python train.py --model="class-conditioned image diffusion model" --dataset="microscope photos of single blood and bone marrow cells" --train_examples=194171 --image_size=48 --horizontal_flip=true --conditioning="class" --arch="dit" --objective="v" --cond_dim=192 --targets=["cell type"] --num_classes=17 --cond_dropout=0.1 --norm="layernorm" --hidden_act="relu" --mlp_ratio=3 --head_dim=32 --fused_qkv=true --qk_norm=true --inner_norm=false --moe="soft" --num_experts=4 --moe_every=2 --expert_mlp_ratio=2 --slots_per_expert=2 --shared_expert=false --patch_size=[4, 4] --layers=6 --width=192 --positions="learned" --optimizer="soap" --beta2=0.95 --learning_rate=0.0027 --beta1=0.95 --shampoo_beta=0.95 --eps=1e-08 --precondition_frequency=10 --max_precond_dim=512 --one_sided=false --adamw_lr_other_params=0.0028 --magnitude_pruning=0.3 --max_steps=25600 --batch_size=64 --epochs=8.4 --lr_schedule="cosine" --final_lr_fraction=0.01 --warmup_steps=1280 --weight_decay=0.1 --adamw_weight_decay_other_params=0.01
Rows from block 2, named by matrix and row number. Rows with one number belong to one attention dimension. Each number is 128 + 32 x the weight over its row's rms, rounded and kept within 0 to 255. All counts start at 0. Numbers have three digits each. After the name is the row's rms in percent of the matrix's.
# q: attention query, key and value (stacked) (model.blocks.2.attn.qkv.weight, 576x192, the q third), inputs 96-191
# k: attention query, key and value (stacked) (model.blocks.2.attn.qkv.weight, 576x192, the k third), inputs 96-191
q.139 110:174143114128160128128143152128078127091122080097142111165158089155179147128122117068128183045123133128128105128129061128191139170128086082133080062157130168070131130125098160092095128128088173117128144155128109125124164128150156113090115128158151151128073091128135138128065104170134128128
k.139 097:108113121128169232149129161123081128051148128128128156180128109184103128105073128141128061120128128068128105173146159141135128054128136128084132132128122155132128145128110121181116099128106128128128073153118076095128128128123122135128194156108127128084115084128160155133177118100166094169
q.140 100:128081128160128163121117187112128132184128097109128151140128095076210062125087096128089128128171169163133128044128132128101104099128154189165157151158084134128156133156128128120128136159076171160190216128128131128128115045095128144075128160085128140128078128131094163167160128128128128078
k.140 093:122203106051128112085128091128136145128115098111104122103113102150128128151106138142128183128127190114128167128128075189125091128193121149154171128094128128128099127185210146144064029098109191142128100128128104052128102108109133128085145065128140128128128116142128128145128100121079184051
q.141 116:167133158101048141128147128242147095164123140128163067074202106112123192104146164162133111156101123138159162187128128141154140051152116140134128130128093128144113089160094093119165170120169128128128133132128099128196122128128128128128128170128114126128128171099128123092111167100109128233
k.141 095:128128180133126142128116128216178128096121128128108083130103097115128190081138128124128128114143136112128182167046155155104140156128116190128155128128129128111097074128113192155070128130167077128091132128132092105159080163171128128170128075137128128155184151071097145135128195083128128195
q.142 107:128128087128128124128165054121211128147112128178102151067155102153101120129154094118123162186121130115035128126075127126118140112077170062107082141152153126128144121128151129141138128122135153146112180128168098128125169150155107162127128051128128128161128120113117117054210128128128122058
k.142 103:067052102128152158128094120122171128157141129172128128130107065092189126072115128123059128116128128202128084084090068132128089087130107125128074124031128128152166128141165113128160135179139128144128182044124050076145128128128077114116128117128128080125161085128145103132128087075130128069
q.143 135:113123128047103140128128180127118069139128108060071152140128158167178158101159185154107164047133146123128153151094128128093089128167157128128081084183142138140128152131128088128128175127137116128128128173193122128128128128115128075041161132143154187174065128093110100075135128166164169128
k.143 090:163128129140128137128108122207128167137114103128150128128182145128137128053185187144101128187089128128159181156075161107115078114131148096128119128188128052062128100128036128128145093123118128130117140145150121117120145124128092105065128077169093109128128131072128116157098115129128165212
q.144 117:082090128107128152126105128109087128084045113128128128128164141057096160128141078140169067128128170112128183145095112172129128198125199038095084128128128092122128126167128156095128068128119128099109072128128085128128094235143128129110202062076067128141128163091106068109141128169138114223
k.144 095:128122169128128128147104128128106128098136156097119128137128128113128161135128063128137128128138128222121122137140188159128171087128128072128119141111159100148150128174086200208100128128145110129184127155180082069128133136128127082097128128118170128117128098097128177082144099128105152215
q.145 081:128175133136128170128147097155118088121053098128132128131107177179128158128128128119170129155147128085174103128128177128128128059182128150130128126155152128131106128128128170189128162098180128135136128094147111111121128155128128128112128126128101091128085128128149118155176128128128128128
k.145 094:128128110167128140105221128160135119123133128128128136128126163030105116128102108151128166121172153128190140128128062128139163128185138128131096118128128128128126128128190128128128128099145135121181189127175136128128184104091133100128128128107108128053070165128106133128069062116204159149
q.146 103:128140118093128146128108135128154128165063128195128136141117127126128110128128133199063122136128198074124086119077048083085105158119136128129137128157128154136178120053123128119128138058135165128128178041128147150114128101099042128128128128128187141128123128133128128197151095138142070102
k.146 118:128128166120128128175128117128153128141136128104128121061120110154106128084171128112206118103085157064131132154158097089128125079128109179165152136098177128128131124050128115148092186128128196121089099061085112128121128151095139206126128128132126142128166124128128104122141197135128094128
q.147 112:139128142132144140177128048091173128161128097169128128128182178128128145160122145122113158097128128128125216122139047150128142060175162121128128113128115123128128084137128074125128160135128128150095098128128128139087128088128111197072115165128128142124152180147174142081128172140106073095
k.147 108:063144120128130128155190128073105115147091128111060128050128163127072128128156118132128113171128102091196128105157128113108177077128116129112128128124145104128128128149089190160143076128110123128128172087122091128108177102102172128069114128128195082159091146128186069091180081070109083095
q.148 088:194139185147088155107186094154155096128128121096128120123128155216148128142120152137133128119128128101104043128128113165164157124172122111121145051105128151128115128114128090128125128128128150175200128198128086128128108116128137137123117105131053068161114165128137123067128128184119117152
k.148 098:128000121099049112152104128157128081128185124106112101183128150132099123064107067094128099128096068128143075128114105179150128128154127120137128127128072128117128128128128128128169119100128132118134140229128117128128128110156128128175157176113128191217146173128127099128128160120106128166
q.149 111:126186136119160169124147099097118152178128108128159129072148109122128103128187096159108128128151175128118084056119128157062127128128128125128120162128157152105128152128109171128128026135128049147112094101128167128128142128115137232147128118120150152128128119127158125152177152094104112116
k.149 096:114194128128128160118128111123119063186123116138145128152063073185143128128202164128150195106159124156128120114120083128128175096137115194082139128051152128128128123177164152121173128201128074118151128128120128147128119130166135128180152128132153075128174137086174165103086135139102128156
q.150 123:128154128123130128128071176161203108094138139000128111080128143185111169170128157103128146122128128128117128130072056075168075116128163100112144132117151098132144128128115128123049128142157190143128128156098129108133165128109154229109128128128128131109128170128128097097150128107171044140
k.150 111:165149128132108155097131140142066099125085150105193128147128201121191197194109144128180179161128128095128129113128075053060086128128129128141128163128084132128158129128078099128095129128212149149128151204144152123151159128129128078128120128112128128169043128115130117130128128128152116158
q.151 078:156120100130128117095111151128106128131101114128123128128148117077169109100128128125128104121134128124120128069139202142105145128069159106093143128129128156128096148189128191128153120128123148101047093022077135167177128121110152083136143068149128128116128149128063060146128153187128124128
k.151 106:144155068128128128118097148118128123115123131128128150192128143141139113081187128128130168087140080076124163128151128138175143128084135144128129084085128159099128128184130128108199146124105149128100128071128122128118109063143143142073128097096107128128140163128154166099133149197104122104
q.152 093:133110124152128128102184113079144204124053162128128128058066128128128128128164162159105128168110128116128170124138128091149119175128097128128162128128072120128128109100091131128062128132118108128121128128128109128086095132121128103115128078097101128054100088135106128128128130122078142140
k.152 107:160046128128128128171128128128120128062127102144056152166128128129128150128159128130094152128116142128091098177205128108121126090142128152128121098127128121103155111076131110084128041164124083135240199126151134088125108201117128100128183107075153077035128128133163083113128128128053128128
q.153 087:082136181071177128132128041131142139128164113124128128160156128142089117152158174115128116073128142128072155128143090166121172185176128128141128182169084128136085128115128135093120173128128081142128131170176118202137180128128132111139128104114021128099128159128143086065128165128128145164
k.153 099:076121103131210128160106141176128090128117128128077128152094090085095122114128115133114128159128152074079117128091136128148134243128128110118087169128118123115169128105128128155128101093129103094075171128180129098134139170088141163128102062128147161069169148058128139137128189128188128211
q.154 092:123165135138116172109185149161119119128109112126098115159105220117121108130054169128128143089191081128115170192128128128128128128122108128107105071140146114128150212088128115107128128104128116144131152128154117128147128095098101115111128128144189127128128128128091128129159128144083160134
k.154 096:060168162139092110129128105181147128128128128135080098203128183148128128114145132119153121114202128128097121158126172084098128196073078088128163116182128082155128157128097128137128109154188128128146128101097091083128125128129124120128128069146128158179140153128128128128141128138081158198
q.155 094:076128128118119103101151128106107132128154137172053128128128165044188097155074167168174133108082131089128130118186180100123082133076164128103128110159128128145178108128132069143091128170128138098128162042162128134168148134165139078119128183128084198162109150090080114058059128189135127107
k.155 085:128110155176128128097114137171128092156106142128053110113109175090081128195110168128128128128052160128128113105128128108128091142104164108136179165161120146119128128087178128156138124128128189094118118062099103148095133128146133085169128143128128128126128128128124153143092128150129165101
q.156 097:176046134145102128133176108143128151152164117128128073128128084132174128094128213212122100128128128212104128116111128172122128172108154128182140096192135153150119139128097128116171120137126180121128128164113100139128088127128134203160128118128128068133128136102179165132169131152128173128
k.156 098:128128128152148128194179109204128127128128170153115089055067143128128131128190214111122128128116165153119099128128111163192105128154183085186111087071090128176106110128128128191128125189144161128128086201158087128128135078130150200128128134135152109128130089128145108125128128122125090105
q.157 092:146128110126128108128128145080149136128129128128124066104128128126128155155117079131128091159128128091120128128126119142169155128128092128128174128100107191186128125128127141063116220093141181146157181148116128128103128132181169239152215128128064179113148128143184169158142131127128082100
k.157 096:128057159085128128128086094126177206068091087132103114128128188177128128137072063125144086107128128147054201133140115155174128127128103066129128128055143128199128150128153159108093200100128108128128128129128124128083128128131104119128128125128128151128128128159159142095143202128128128155
q.158 102:101092155150122128151109152081100128128113144128219154128117176171100128125128030147128138150128107075128164128172170110096203140142125143128128088151108100088128142107128134167121128128099156096082177128141108128128092151154115209129069118140178095118170160144128128128154154100128155128
k.158 098:128107182128130206036089128094128128096128128128196182088094128180128175128124053136118134135110120128129140145204080128128190174081102151123122080050128107122115149102146163128118128031097150138128128119142104137128138190108104128168082075113128152161128157150128128116147125069128126115
q.159 099:122126052109128164093143128047128152159123136110138157117159128195160101078172148111128144079169157047139128153157149128134125093175128109118080170157128161138117128128128193105135106128055128128128075113128160119087065128152186128128172121106149128128116100149152128123153128102178186110
k.159 075:146128075089211128132128162061136126128210112196113215128128111087086035113109128130084128118128128128128092128128128138128128149128121112107128188162101128128128083128101128128128184128128116085128145121134187128135139150128128128109128125036128128113116068153108176128074039106128103128
q.160 107:182175081186111150128128128237131128117112135156086128158128156074093100120208128128128128158242150128128130128128103171169128150128180128116128128090150203125076097126128160128125128128121128094128128095153206099156109177188111128034100128052154114125132128116148114114127103142121103179
k.160 133:152187151114128143118128128180114072129094128128132097128126117124107170150128112128114110196224121234121165125085074148148136112119128159207194118119081150068116117153085125128128139104091069120102117128168134165128128126082092097060128085123128128097124158076132128137125125128077151136
q.161 102:129127241055130128137073117128132137101128128128222177128128135173128172100149064122133128128128128143104086152128128120044200109128081130128128128186144128156162176110088128109128128104140133140166129096086085128114128095128087107128128134128128075128092164136128128128128098072123130128
k.161 117:132177238137128128093115152105128128092134128119128179120144128209171161128107055128178158228128141144128137148181156126128221107117066103111128096128153140128064156128095141128128226082098078195159128129128128128096153106150087109123152135128091124128113175128128141106128158100128102061
q.162 155:128092155126128148100150139128127100124114167140107128169092072128072139176022116140128060168098128159155117075154128162140147102139139076053128097155195138078128128160127129175118154128168043128128108112226056113150128138111128126120121128128186123118109128070115166128127128128155128250
k.162 107:128128128135128140119116153128190074128058115125144128128128128168128186152205180149104089158128128228128132128122108185128197129128202177103148128132218128128128136128100077080128049066184115162128143109128123121180128124128128104054128128051153128128128137094119180128133171128099067242
q.163 115:106128118094203135128104156138123128255123132128130128164044128099128102117111167128086120144143124112128120128118100128146140118128107122128092148205110121091184087099113137128133128127128058128110231098135085128151128128128124170176151128145128156144121128069128086214130092128128184128
k.163 119:178096130158128128151123128128131120220104128128138128128062164128122128128084128128106093128128085076128128177111160187078128128128128136128092159241090112094128128128128098115196128128119128128069168128202083171128146145079080140207128128128128101146212120062104074101110058097228126128
q.164 133:081137036155112107128142102177148084128130063116177103099119126128128182110148118121126150128136100173128145117061121165128122113128143081140091144123127087128105130128140128128126128145128099133079128126194071128179079128128120134130128137100119128138117107128127166131130128128120126128
k.164 128:136109093196128122128179117128104128139106085128151115133170156132133172102077128116155162100115122143128119128096096173103146120140090073120086132090122128159128120128128151135134112126097123113128080082225127128147161124095128128128163084067143126197091104085158116128128128128109113111
q.165 120:117128129133128128151128075108158080136187151122094125152128128193128128142061132100127073102050110072151134128128088116144162188115128194128128154113133111132128128107114128092146165140097142080146148105169128152125075128136149143192150091184091165168119128140128108128062112084108166154
k.165 111:100096176124150120128080064128150131128128128128128160104133128255128128086069113128128116128100124169131128128056064145133100170128128128116128163050119098128107158128147125080114128110149255128088148169144133143128128147149165196160128128161128154128105109092128124128120128128128080131
q.166 123:152121136125197128138184096012071129096128139180128155095128127103128102177096128175097103088128139075087128139128071128109058128134128104147124142157092145128140128161162128128128128079111128132128128052064144128106182139128099128112081134128128135122120128128129098128091139091135147154
k.166 124:128164128140165137128159147000067128077128122116193128128107128128128171137128128179099128197128119121110174115140099124107140131128128171128093069097170244118161142128125166097128089101068128101128155059128164130188138126109092128128128124098159105183089111232129083068155128084124157118
q.167 102:128090128153128128128110135128128128065170188086163145143108077128128129172101133128151091109128128116132128128128132156086086108132128117128128109063177082047128094128119091137135124144147128120128128152085052085114165128164128099166129134201131106128157137128185128109135128043128170114
k.167 118:133082070183071075211132127128128128155173160130163143059128157110161100169138128128128195116072128128152109150182098154148128128128115088129095096115208128141089160128161128156117086201171214128155123128120110120082120128127169171089128128128078128160128118195128157220152139088136106162
q.168 094:082117128055128151168128128187086097128104160131128197099108128096133156128128067151138115139089128151161156125069128164171149131136128145128172139076100176128142173193128128187125128145128157135072148128099075156170173188100156184138098128136172128128159170190077128128103066173128128128
k.168 114:130207128112111158097090128160076051128130165141143108128128128099159119128152128126183141133126142151179143138156128128174139134128063128151128128103146128109128128128128126150128128078121128070072128118036088128155142095167128163128137128145122128128127102111093102132112093135128104085