Weights of a small class-conditioned image diffusion model.
Model: 4.78M parameters, 48-pixel images, arch dit, norm layernorm, activation relu, moe soft, num experts 4, patch size [4, 4], layers 6, width 192.
Data: 194171 training examples, 8.4 epochs.
Rows from block 2, named by matrix and row number. Each number is 128 + 32 x the weight over its row's rms, rounded and kept within 0 to 255. All counts start at 0. Numbers have three digits each. After the name is the row's rms in percent of the matrix's.
# ada: adaLN modulation (shift, scale and gate of each sublayer stacked) (model.blocks.2.ada.weight, 1152x192), inputs 0-95
ada.658 079:129148159122128128162082128167128125157141098128128128128128191120112092128128109128128155051128162154112182128128110150128102113128128139159128128116128120128185167128119089166128141128142128079149144094066134128128093160171128098178106128082099133128162097192103118128255122128128183076
ada.659 093:109110122128104144178146134114116160132148128113128155171165174128111127128128128110098169128147128165128128151181128171160154107128146128049151230146129128127128128128128128130110180221128120169128128102128079137128172135154121128058047128097151115077121166255156135072119127128128234129
ada.660 134:148011128093157149128117134145129128184128143150107137158128128053104094206071139154134168128102128115109160112159148113127155115129147130110047105077128123083087151096144128156158119164128128092128140095135152146137070171155128128117183050132128070128094156169128128016128083060104098111
ada.661 088:157026127094128128123128140128158149157160100195075081121122120072128099161070145154156209091187095128116187082113151120112106126128099158101128128198106134093193133128140128128127192140092128143144100116156146138128177179134128162156108121137076107128094128138057157128128148030143160177
ada.662 105:109099128128165128125111076128128139095128141106113120125102145123181128171128087128128169150024127136117137120104128111086149149106122129163076034132147132128093146128145128115155159255121116128091128128128175091125082153112128132138145095128110128135137128053160128175065147189128125112
ada.663 124:154115122145114128103152128127128110083128128127195087128123168136128128110160120128163101133255147127128223070128128148128110128128104083153128185084103096109184146147128105109105128074128135090137128160128128128128132128195131128172106099096105091144146106128096128110108147104156128108
ada.664 086:128169147041098153128118128117103138117126128128081128117118121128128090091116128128084128123128138161126129173073128159134128087136128131208136125171146028128136128143128128134153148098128128074128159103106178128128171128168128109128114112128131128128088128120177128179128098128186164138
ada.665 099:128129080115133128117097135128086165087099092128119137134059128130128153179141128170118148130023175128126128102128108128119128128158128128128175128075151128145122193139190118131062098025128113089190102136121193110098227070129115120113128133128128128084127122050128128192127128071073124122
ada.666 114:140093128130128128123126115128109116119108139128128092112107128128109098196066195145128210128000142128128122147128101189123128157142116128174179000128141128142173171128100164129121101128153128128184112109112128107102155112121141119128153118128146166115128150080128112197138129202145092153
ada.667 055:142128128209128126128142128118128128075128121128128119138111198163128154128135176108116128128184128106129128128140131117123173135128128099153110080168150128107128128157175058128091150128131128129130124103128129157133090141161121128125196197096128124128128059255034142128173128142077160128
ada.668 093:161032128113131174099101128128179184127128128128162106128147102124128105173067121133138134140145110128126118091086137128119067107170200116142039143202095062105128124128128128162109175078128128113147128140133025143161076128128128111132128087154128142128128128158122128128119106173217107128
ada.669 118:124123112173128128114128142141101127118156108128128160128098128129141171184051128128112031157115128113128154175128128093141139112128121138133168122169109104128116146093128128093128211133128132176120091128113063128128180143113120159128021158128146146104124156190128133191000128024128147104
ada.670 056:134128128128160097200128128156133128185128138128138128089124128159128128164124128128127173184118128128112110162158138174095128098153128128128125207100160118128147128013149128128128128083128102096147172128128075157128128125128158163117132038161128128180155128179128158133129176130128140161
ada.671 090:129128128128148118128159128147128106128120113128187121097136154135129128067107094152095128128076143077128135111136091128106128128158113128178106120064095101109128128123160154141160142096129116024101064095139011128136154148128144128157255169122128142128110171106247156194094162213177042129
ada.672 123:128128076128128150156128138131135128186151133113128128172141099110120128139089147117135032128078120136122129128128113144128152128146139150105115197128168113099108144123119109173100215179168101175030159113155085174135129142161128148137025168128120087104128128193072118059048128128128106088
ada.673 103:128039164129153133130127156124082106128128128112068135128128135105116139255069175095128123186138132171167130105127134134128111138102119088148128115128132128108150133128185125128129128141128128170128128128126128093128092126106111134152128084159140128152128129025106078204147128096097121145
ada.674 092:128128089152114128067108128149128172166128135105136141128157119128128134063128107118076055128128128128141187161128128128177128153085105113123113128086128160128103121128128094128123129002128128128128110128139164128128128171088128128130232108119081174128103154055029154142193119161128127101
ada.675 132:128202125132128128128122192137092113105120128147084133097168141128128123144074128154128221160115128116146115128131110151138128165128124145128142013104101119128172128128128111128176098025104128155128137128158068131128169164029128128128031125128128177165128142174076107176255126122128098185
ada.676 100:131191166185128114101128128144146128113128134174142094081115133132137143058128123120120023155082166128075128124109128117128135128128128126211142036133095041114160128129128128083109072204140128142128128094128118143126180126069128128128128080127157160128128131085128128171068133128155157166
ada.677 144:111118147141122136082129095128119128129069128128088108086125157132119102042110128142098128066149142102118097171128121188111108128125113128170196135125128057135144154097128111127124035096146143128151128119128085126095168114066140128106108046117128139128128128065178128174091128074142057107
ada.678 073:128128128168136134121128128156143141128153134128173128142134107167105128128083101148118135139128143141134199070135117110128104102128128118147153083128111088156153094128088182179128199128117159128128152128128128128128105114128128130109035170128119128152164123177132128064063083068128128128
ada.679 105:128099128119127128082128128128093112128128134135128109069129098128128128038104128124084128128000165103128128128128128209132092128145087128116135105068108120107162095114196128129125108183128128115098128128151159144128128140170121126127128108102096160138128168081208145210074133128108139128
ada.680 063:106150128088151131150128225103121136157128116128077128092167134157164128046236128147128165128128130128128153128128128120140147121128128108145128128186128094131172144128124128148128128067128128120130155151128176128137172163114111128128132128104109128128100140000149082128128139236129187159
ada.681 110:146075128064121161134128129151128159122123088102069115128120128110178067236152142133134141164117126163145128128128144128098161132109147146115126199103150128111108128128128142121128119203128121128139128144128083090112191085049128176117064156128107122128079128120097128128239116106112132127
ada.682 062:128079146150089128128134067128096173085128128128128135100180113071105128074089128126128083168128173128123119133124128168115128145128128098128128128078086128121128093128145128128124159128115103083094169128089197128120080128095128143128072045162128181111128128255128114128083108198139118161
ada.683 096:108163129109103128156128139128128132128128133101127119128096136162115131128119123076153229128128127143141106191132095093075122128133118128130134128194128165155131128071133135084169099204121166105201099108148082134073128118087128075136145080152113128128086134128128138163177128089119128117
ada.684 117:128184130138128128082112180128144142145128128094128157090132150107128160100177128119099157164101115128168128145150128128128134097128133094006153142128129134153148138128074140119128128198128097139133132144128168144128128144145128127102045078135138122117131164211128117130146131128132100132
ada.685 074:160073128128111128128152116108109128158119128107155098128141121128131094189034128128096128128128125134099136187128109150128136091132118158128128134128147068176181129128132148128133146193158153215082128128130127165136145128128111117112041121097093136069128149039128108128128116139146214107
ada.686 099:128145064119141131128112143136170128128164128149132107139101142080128089115202128128143227138255129146125128128128128128128143060144134120126094111098133128128203128109128147128128136009131140175128128152128093128128128129130137114119218049142128109124128128130094124102100160107158159138
ada.687 085:128179083099128128149128158128109144131128126148124150128128128151154138102128077093156106128000183122126092137166128127128134128128128128160128197149128159080127128070128155129128104175158128128152128130126128092128168128194128085128128079128128076128121128144183138128128194139155090101
ada.688 061:154128126128107128153149128128151118130111160128128128079128128179190128128104131128128104128132128128177128128165128128134147093104128128131141128139128175204198150097156144128098108112116091189123128068161073097128176121128128128142255095128128138141144128128147128128109119055128096184
ada.689 128:128000182116166120128128159128125128103141149128058128128154145189135085128176101136128095128120128143119168128133138088108128143128161110110087091127135104128122124148126128128121128128147128093110114085099105128124146142156119102113241071128138101170148124255083127128067118069128148172
ada.690 099:108114147128169092143128172128155112162125128127149128147116130128113107103128096089126188140242100128112128166076174084180140128128162154025128082128112193094116108128103128114122167170154146141125128142099128137128189128128141091128172128129137159104128107082116144037181104128128172121
ada.691 109:128103091128148112114128144120128141131128128128157128163090087123136125157128120141128123128115100051149138147128121128129142128152128144128128183128100108131096128110152128155153180165128128111128127097128255135120115128168128128133161197129131051128128140000170141128193123190109115109
ada.692 104:136128091139128140110120128128128141128128128128192100148128182135116122110125110128128153085065128128081127032128127131137134101115159118079079213073157127108121146146128125110141137172108129127070132047128131120128083128190158141128181203070120053128180119011099128080128111161077084128
ada.693 062:132142115128100128128128128191152153001128176128128166048134080128128084099137115128128128081128128141152136091128128163172128087071095128128128128184166160211132128111126128130182128045128113128128164128170128128103128141181184128128157128129106105128108128063085128096102126140128122133
ada.694 070:153119128145128128157128163160153139149129139108133109128117121153128121128128130138130186128134128124128128151128128164128145127144149135047128205154050128128112150122208128128128250113127128139128128128137128121128148128128128159144169139128108159153128135000088155207114128120128128128
ada.695 089:130147078128124117128128128128128128154132128132089128077110128128079128080148123128128150095184128153111157121121109107137128108122110128172128083118128128158088114128132156152145158051157122034172168144128108128128128128133136099146097205091128161059146082128128107167128164128088185149
ada.696 105:175099128128135182102128150147128128124161134110027128128159166175128094168158117135128105115020144144108101128128136128151128176112122140145138135164128137128128128128080128111155128081128125147128097128128128128128148116063152202128247128128132141141160144085095108128087117179109148102
ada.697 101:137217136101139094161128153128131120108128102128217128070106122162151120087128162128149128167128128163128112151121128128144162170117117128141130154089128128147123132068152134112071085128128163128106110129119171128173123137128128128124091128107128039177135159160241128138037126190141128128
ada.698 102:128153128113197110108097111128146080117090121128107128105128128115153157095117081087134224084179135128128128143129105119142127128113145128090140100141128128158154168128095129066128112186121132186121112142128128094114150105112128126128052043128128107128094151128128128135128128136124102143
ada.699 057:151179128119128128151137079135128138075082128119128112128128192134128156202192128158128049128002128128131111168144128143117134128128092128083158172128136128128084128104128128157103255104199123128128161114128148150128130161128140104128128168139128141134141097000123128128187128128128166128
ada.700 092:160172128118096110135128176128193133128128134142200140128094153103128100151129128128169037136111125128104128165115128129093123128131128128128070129128108080171113128128102128128164228128128123142154170166143128128152122149171144108128070205174164121084128128230111128054128127177128082126
ada.701 072:128217111118128102177128128118128128105128128128146148114150128179139089039128128128136178128128128091099067156128115145140128154158128128119128247174159159150128128090128128128128169229128100135179154128132178128128115129128128128108028113122137128129097128128060105180173163130128128128
ada.702 092:165128094128128074128128177172152158122144128176128141128117100112128118050078101146170128089128119128141126160128127128128130104128164118128131130128066097150112128128137140152139148128113068168128140150113094132146129128194128149102128098082128133170092128186081141128094128127155128151
ada.703 101:128154136157155128201131141128095138098069128128128128128082118172132072092128133159136134105209123144128128127166128137112125092128127162173137128128081126147142173130128132146185128046102124138128131069121128102139128128174128099099200108148146179142138153128167148128175141045164149173
ada.704 122:165128110187128128128093133128071109128126128128128127128128104128135151255084138139141155125000128108143071132130128128086099128166122110152128034105137128120128128103128128128144116034128134126128128128128156139100095128128136128128017128128123123128118156179128114128064151111132082114
ada.705 120:131149115072152122111141108146116128149082142128092139071114135128189128038076133112128128128128139125153128120127151128128125133128125140137128220100092102138155180089091125147147128048128128128122135128105118128136171128113128128140076134122158070122096170222092128117116128093124168118
ada.706 094:128126127140152186088156101148150155034147131128128113102128134140142148146135149129130167128080161138138128116165131090149139124128114128161070128104119128128115127080123109135046169214128128190103145148113128172128035128155128115115235086115128128199107109170128128162097115166154149128
ada.707 094:128128128147105128098161131128158128151128128173129175074128128098128080049100083136128180145199144091097114173150134124108154133128129128191147088128102128128128210130146144120139167030128145163128079196098209108165096128104169128067036083128152128143128129121119113205128109128128119090
ada.708 045:128128135152128133192155132128128128041148163079128117128128150060128182170128140128128205220128100183124140128177106128107097128128097146083070167128110133077128128079128108112138060122133128078120139130128077128128128128140151111128146082128128084101128128204128125128128080192094071134
ada.709 114:128128097134122128149116101128176104195139118128182136128128124128100111074205128083154042072152101124128128125121133166157128128084115117088096127094128128128128128183128128176142161122128128136093120124128101128158093091208119115132101116136128128128128110219130122046070130158112190159
ada.710 084:143164092124142130148158185137128128052133128128128080117167147119160158133145163128128227179052139128128055128142132151128097078119128088145149128155046189111136127090124109103119128044128153128128128130128128128128207128107088128138129104116128151144177126205130128187146119124128041170
ada.711 118:114128128169128128129118122128133128056128141116183128091128122128134092072138142149122056138126143104165156169128096128128128168156121097166128158099091094127132128126105114128117122161128128175164128137090183128067163128079119143128181128128141128141104104000189161145128128089160102128
ada.712 049:105128173198143107208155123128104130128095128148078136114158128116105128109128131128120019123128128128124105110149180122128137128128128078128141128124150166128128128128147128128139142028140133198109099128108103098128095128128128128128051204135125082100128174128128128128058128128128121128
ada.713 122:120171102070128128102128128128128104116128128101118124117171128151116163094137166128116201128179099107128170131128114148128167127128128129128128096151158063111128114147101128143067127128128102063069161148115191146128128152171109148128128132116110160133128114235161135083134128096171089117
ada.714 126:099090160121121121128127128143089142084128108159056070084109102179180112124099128145107128139182126112131139111118144113091102122128108115193170032136110128128161107096179084128099103128118170128128097133146064128128109160128104131127052086130104111179128147124153128251128105128101143128
ada.715 094:147105128128128106087128121128198143151113128128181073141138133121176149151128177128139000128255128141165170180128126082128128122124124112103124194128128127100098093124128061128137079214128121091128128128128121128100076140128128173109128128097116128089128106117130107176150115131128157152
ada.716 091:137127101128137128128138146126128163128066139101128128128133122166142210135136162179128061161053102137128171136128121128101128138086090099138176027144109128139156128116140110143125128082120130128175135201154150114104128128106128128153248153128177128061128151142067167128171128128128146128
ada.717 106:104144128146113088128067147140128147156134128067128159137128128100120127190100100143123159158134166128144104128103128128124112128128114169110181149120128128158204159094128144097098217128100128128128128141128117100145174102128128099119053104153089128145128131138255098113171093128128128122
ada.718 108:128128129104146128100135096122148128128142128118118114158124101155110156190097152128183186110248156128128128055144139169109133128146139120105067179102161131105128128141087110180087112166128110128128128128128008127110128174128128129128243101128117081133133115255179128128103122165183123102
ada.719 113:128179128128091165152129133118152128137142128128117134128175128098145172070154137129124111167000138128135144178101106108128123128105133135078086089133096169128120120121121142128153255047142128147150146157128132122134155128145128128141099118128140128111091128128047125095161122130128128128
ada.720 101:128123143144128109128143059128164121167126128132107130128128162061128128128143114150128086146164139150128113128128159068128128057094120128092095188073144099100107128128128128138089174024092128084128125134128141116132128152142097107120078101128128092128110160211202128128128162128128128137
ada.721 066:151128167109161102065128194133128166105132128128136152128127129116083141123128146108110052158051128144128128128145128052147160127132155128096128165146128143128146118128128125137102128075132128087161100160135208118128180148205170131083162100081154128144128161138177082128067120200146128128
ada.722 112:128182128128114156131108128128137136098137146127061111111119146127128114241058113112136255128064128145128105120150128128128128128121128128127128183147128128116079148179090128146128099083096108138128118128133123128126128128137128088116087144129128156110137103124128128154170131120093128133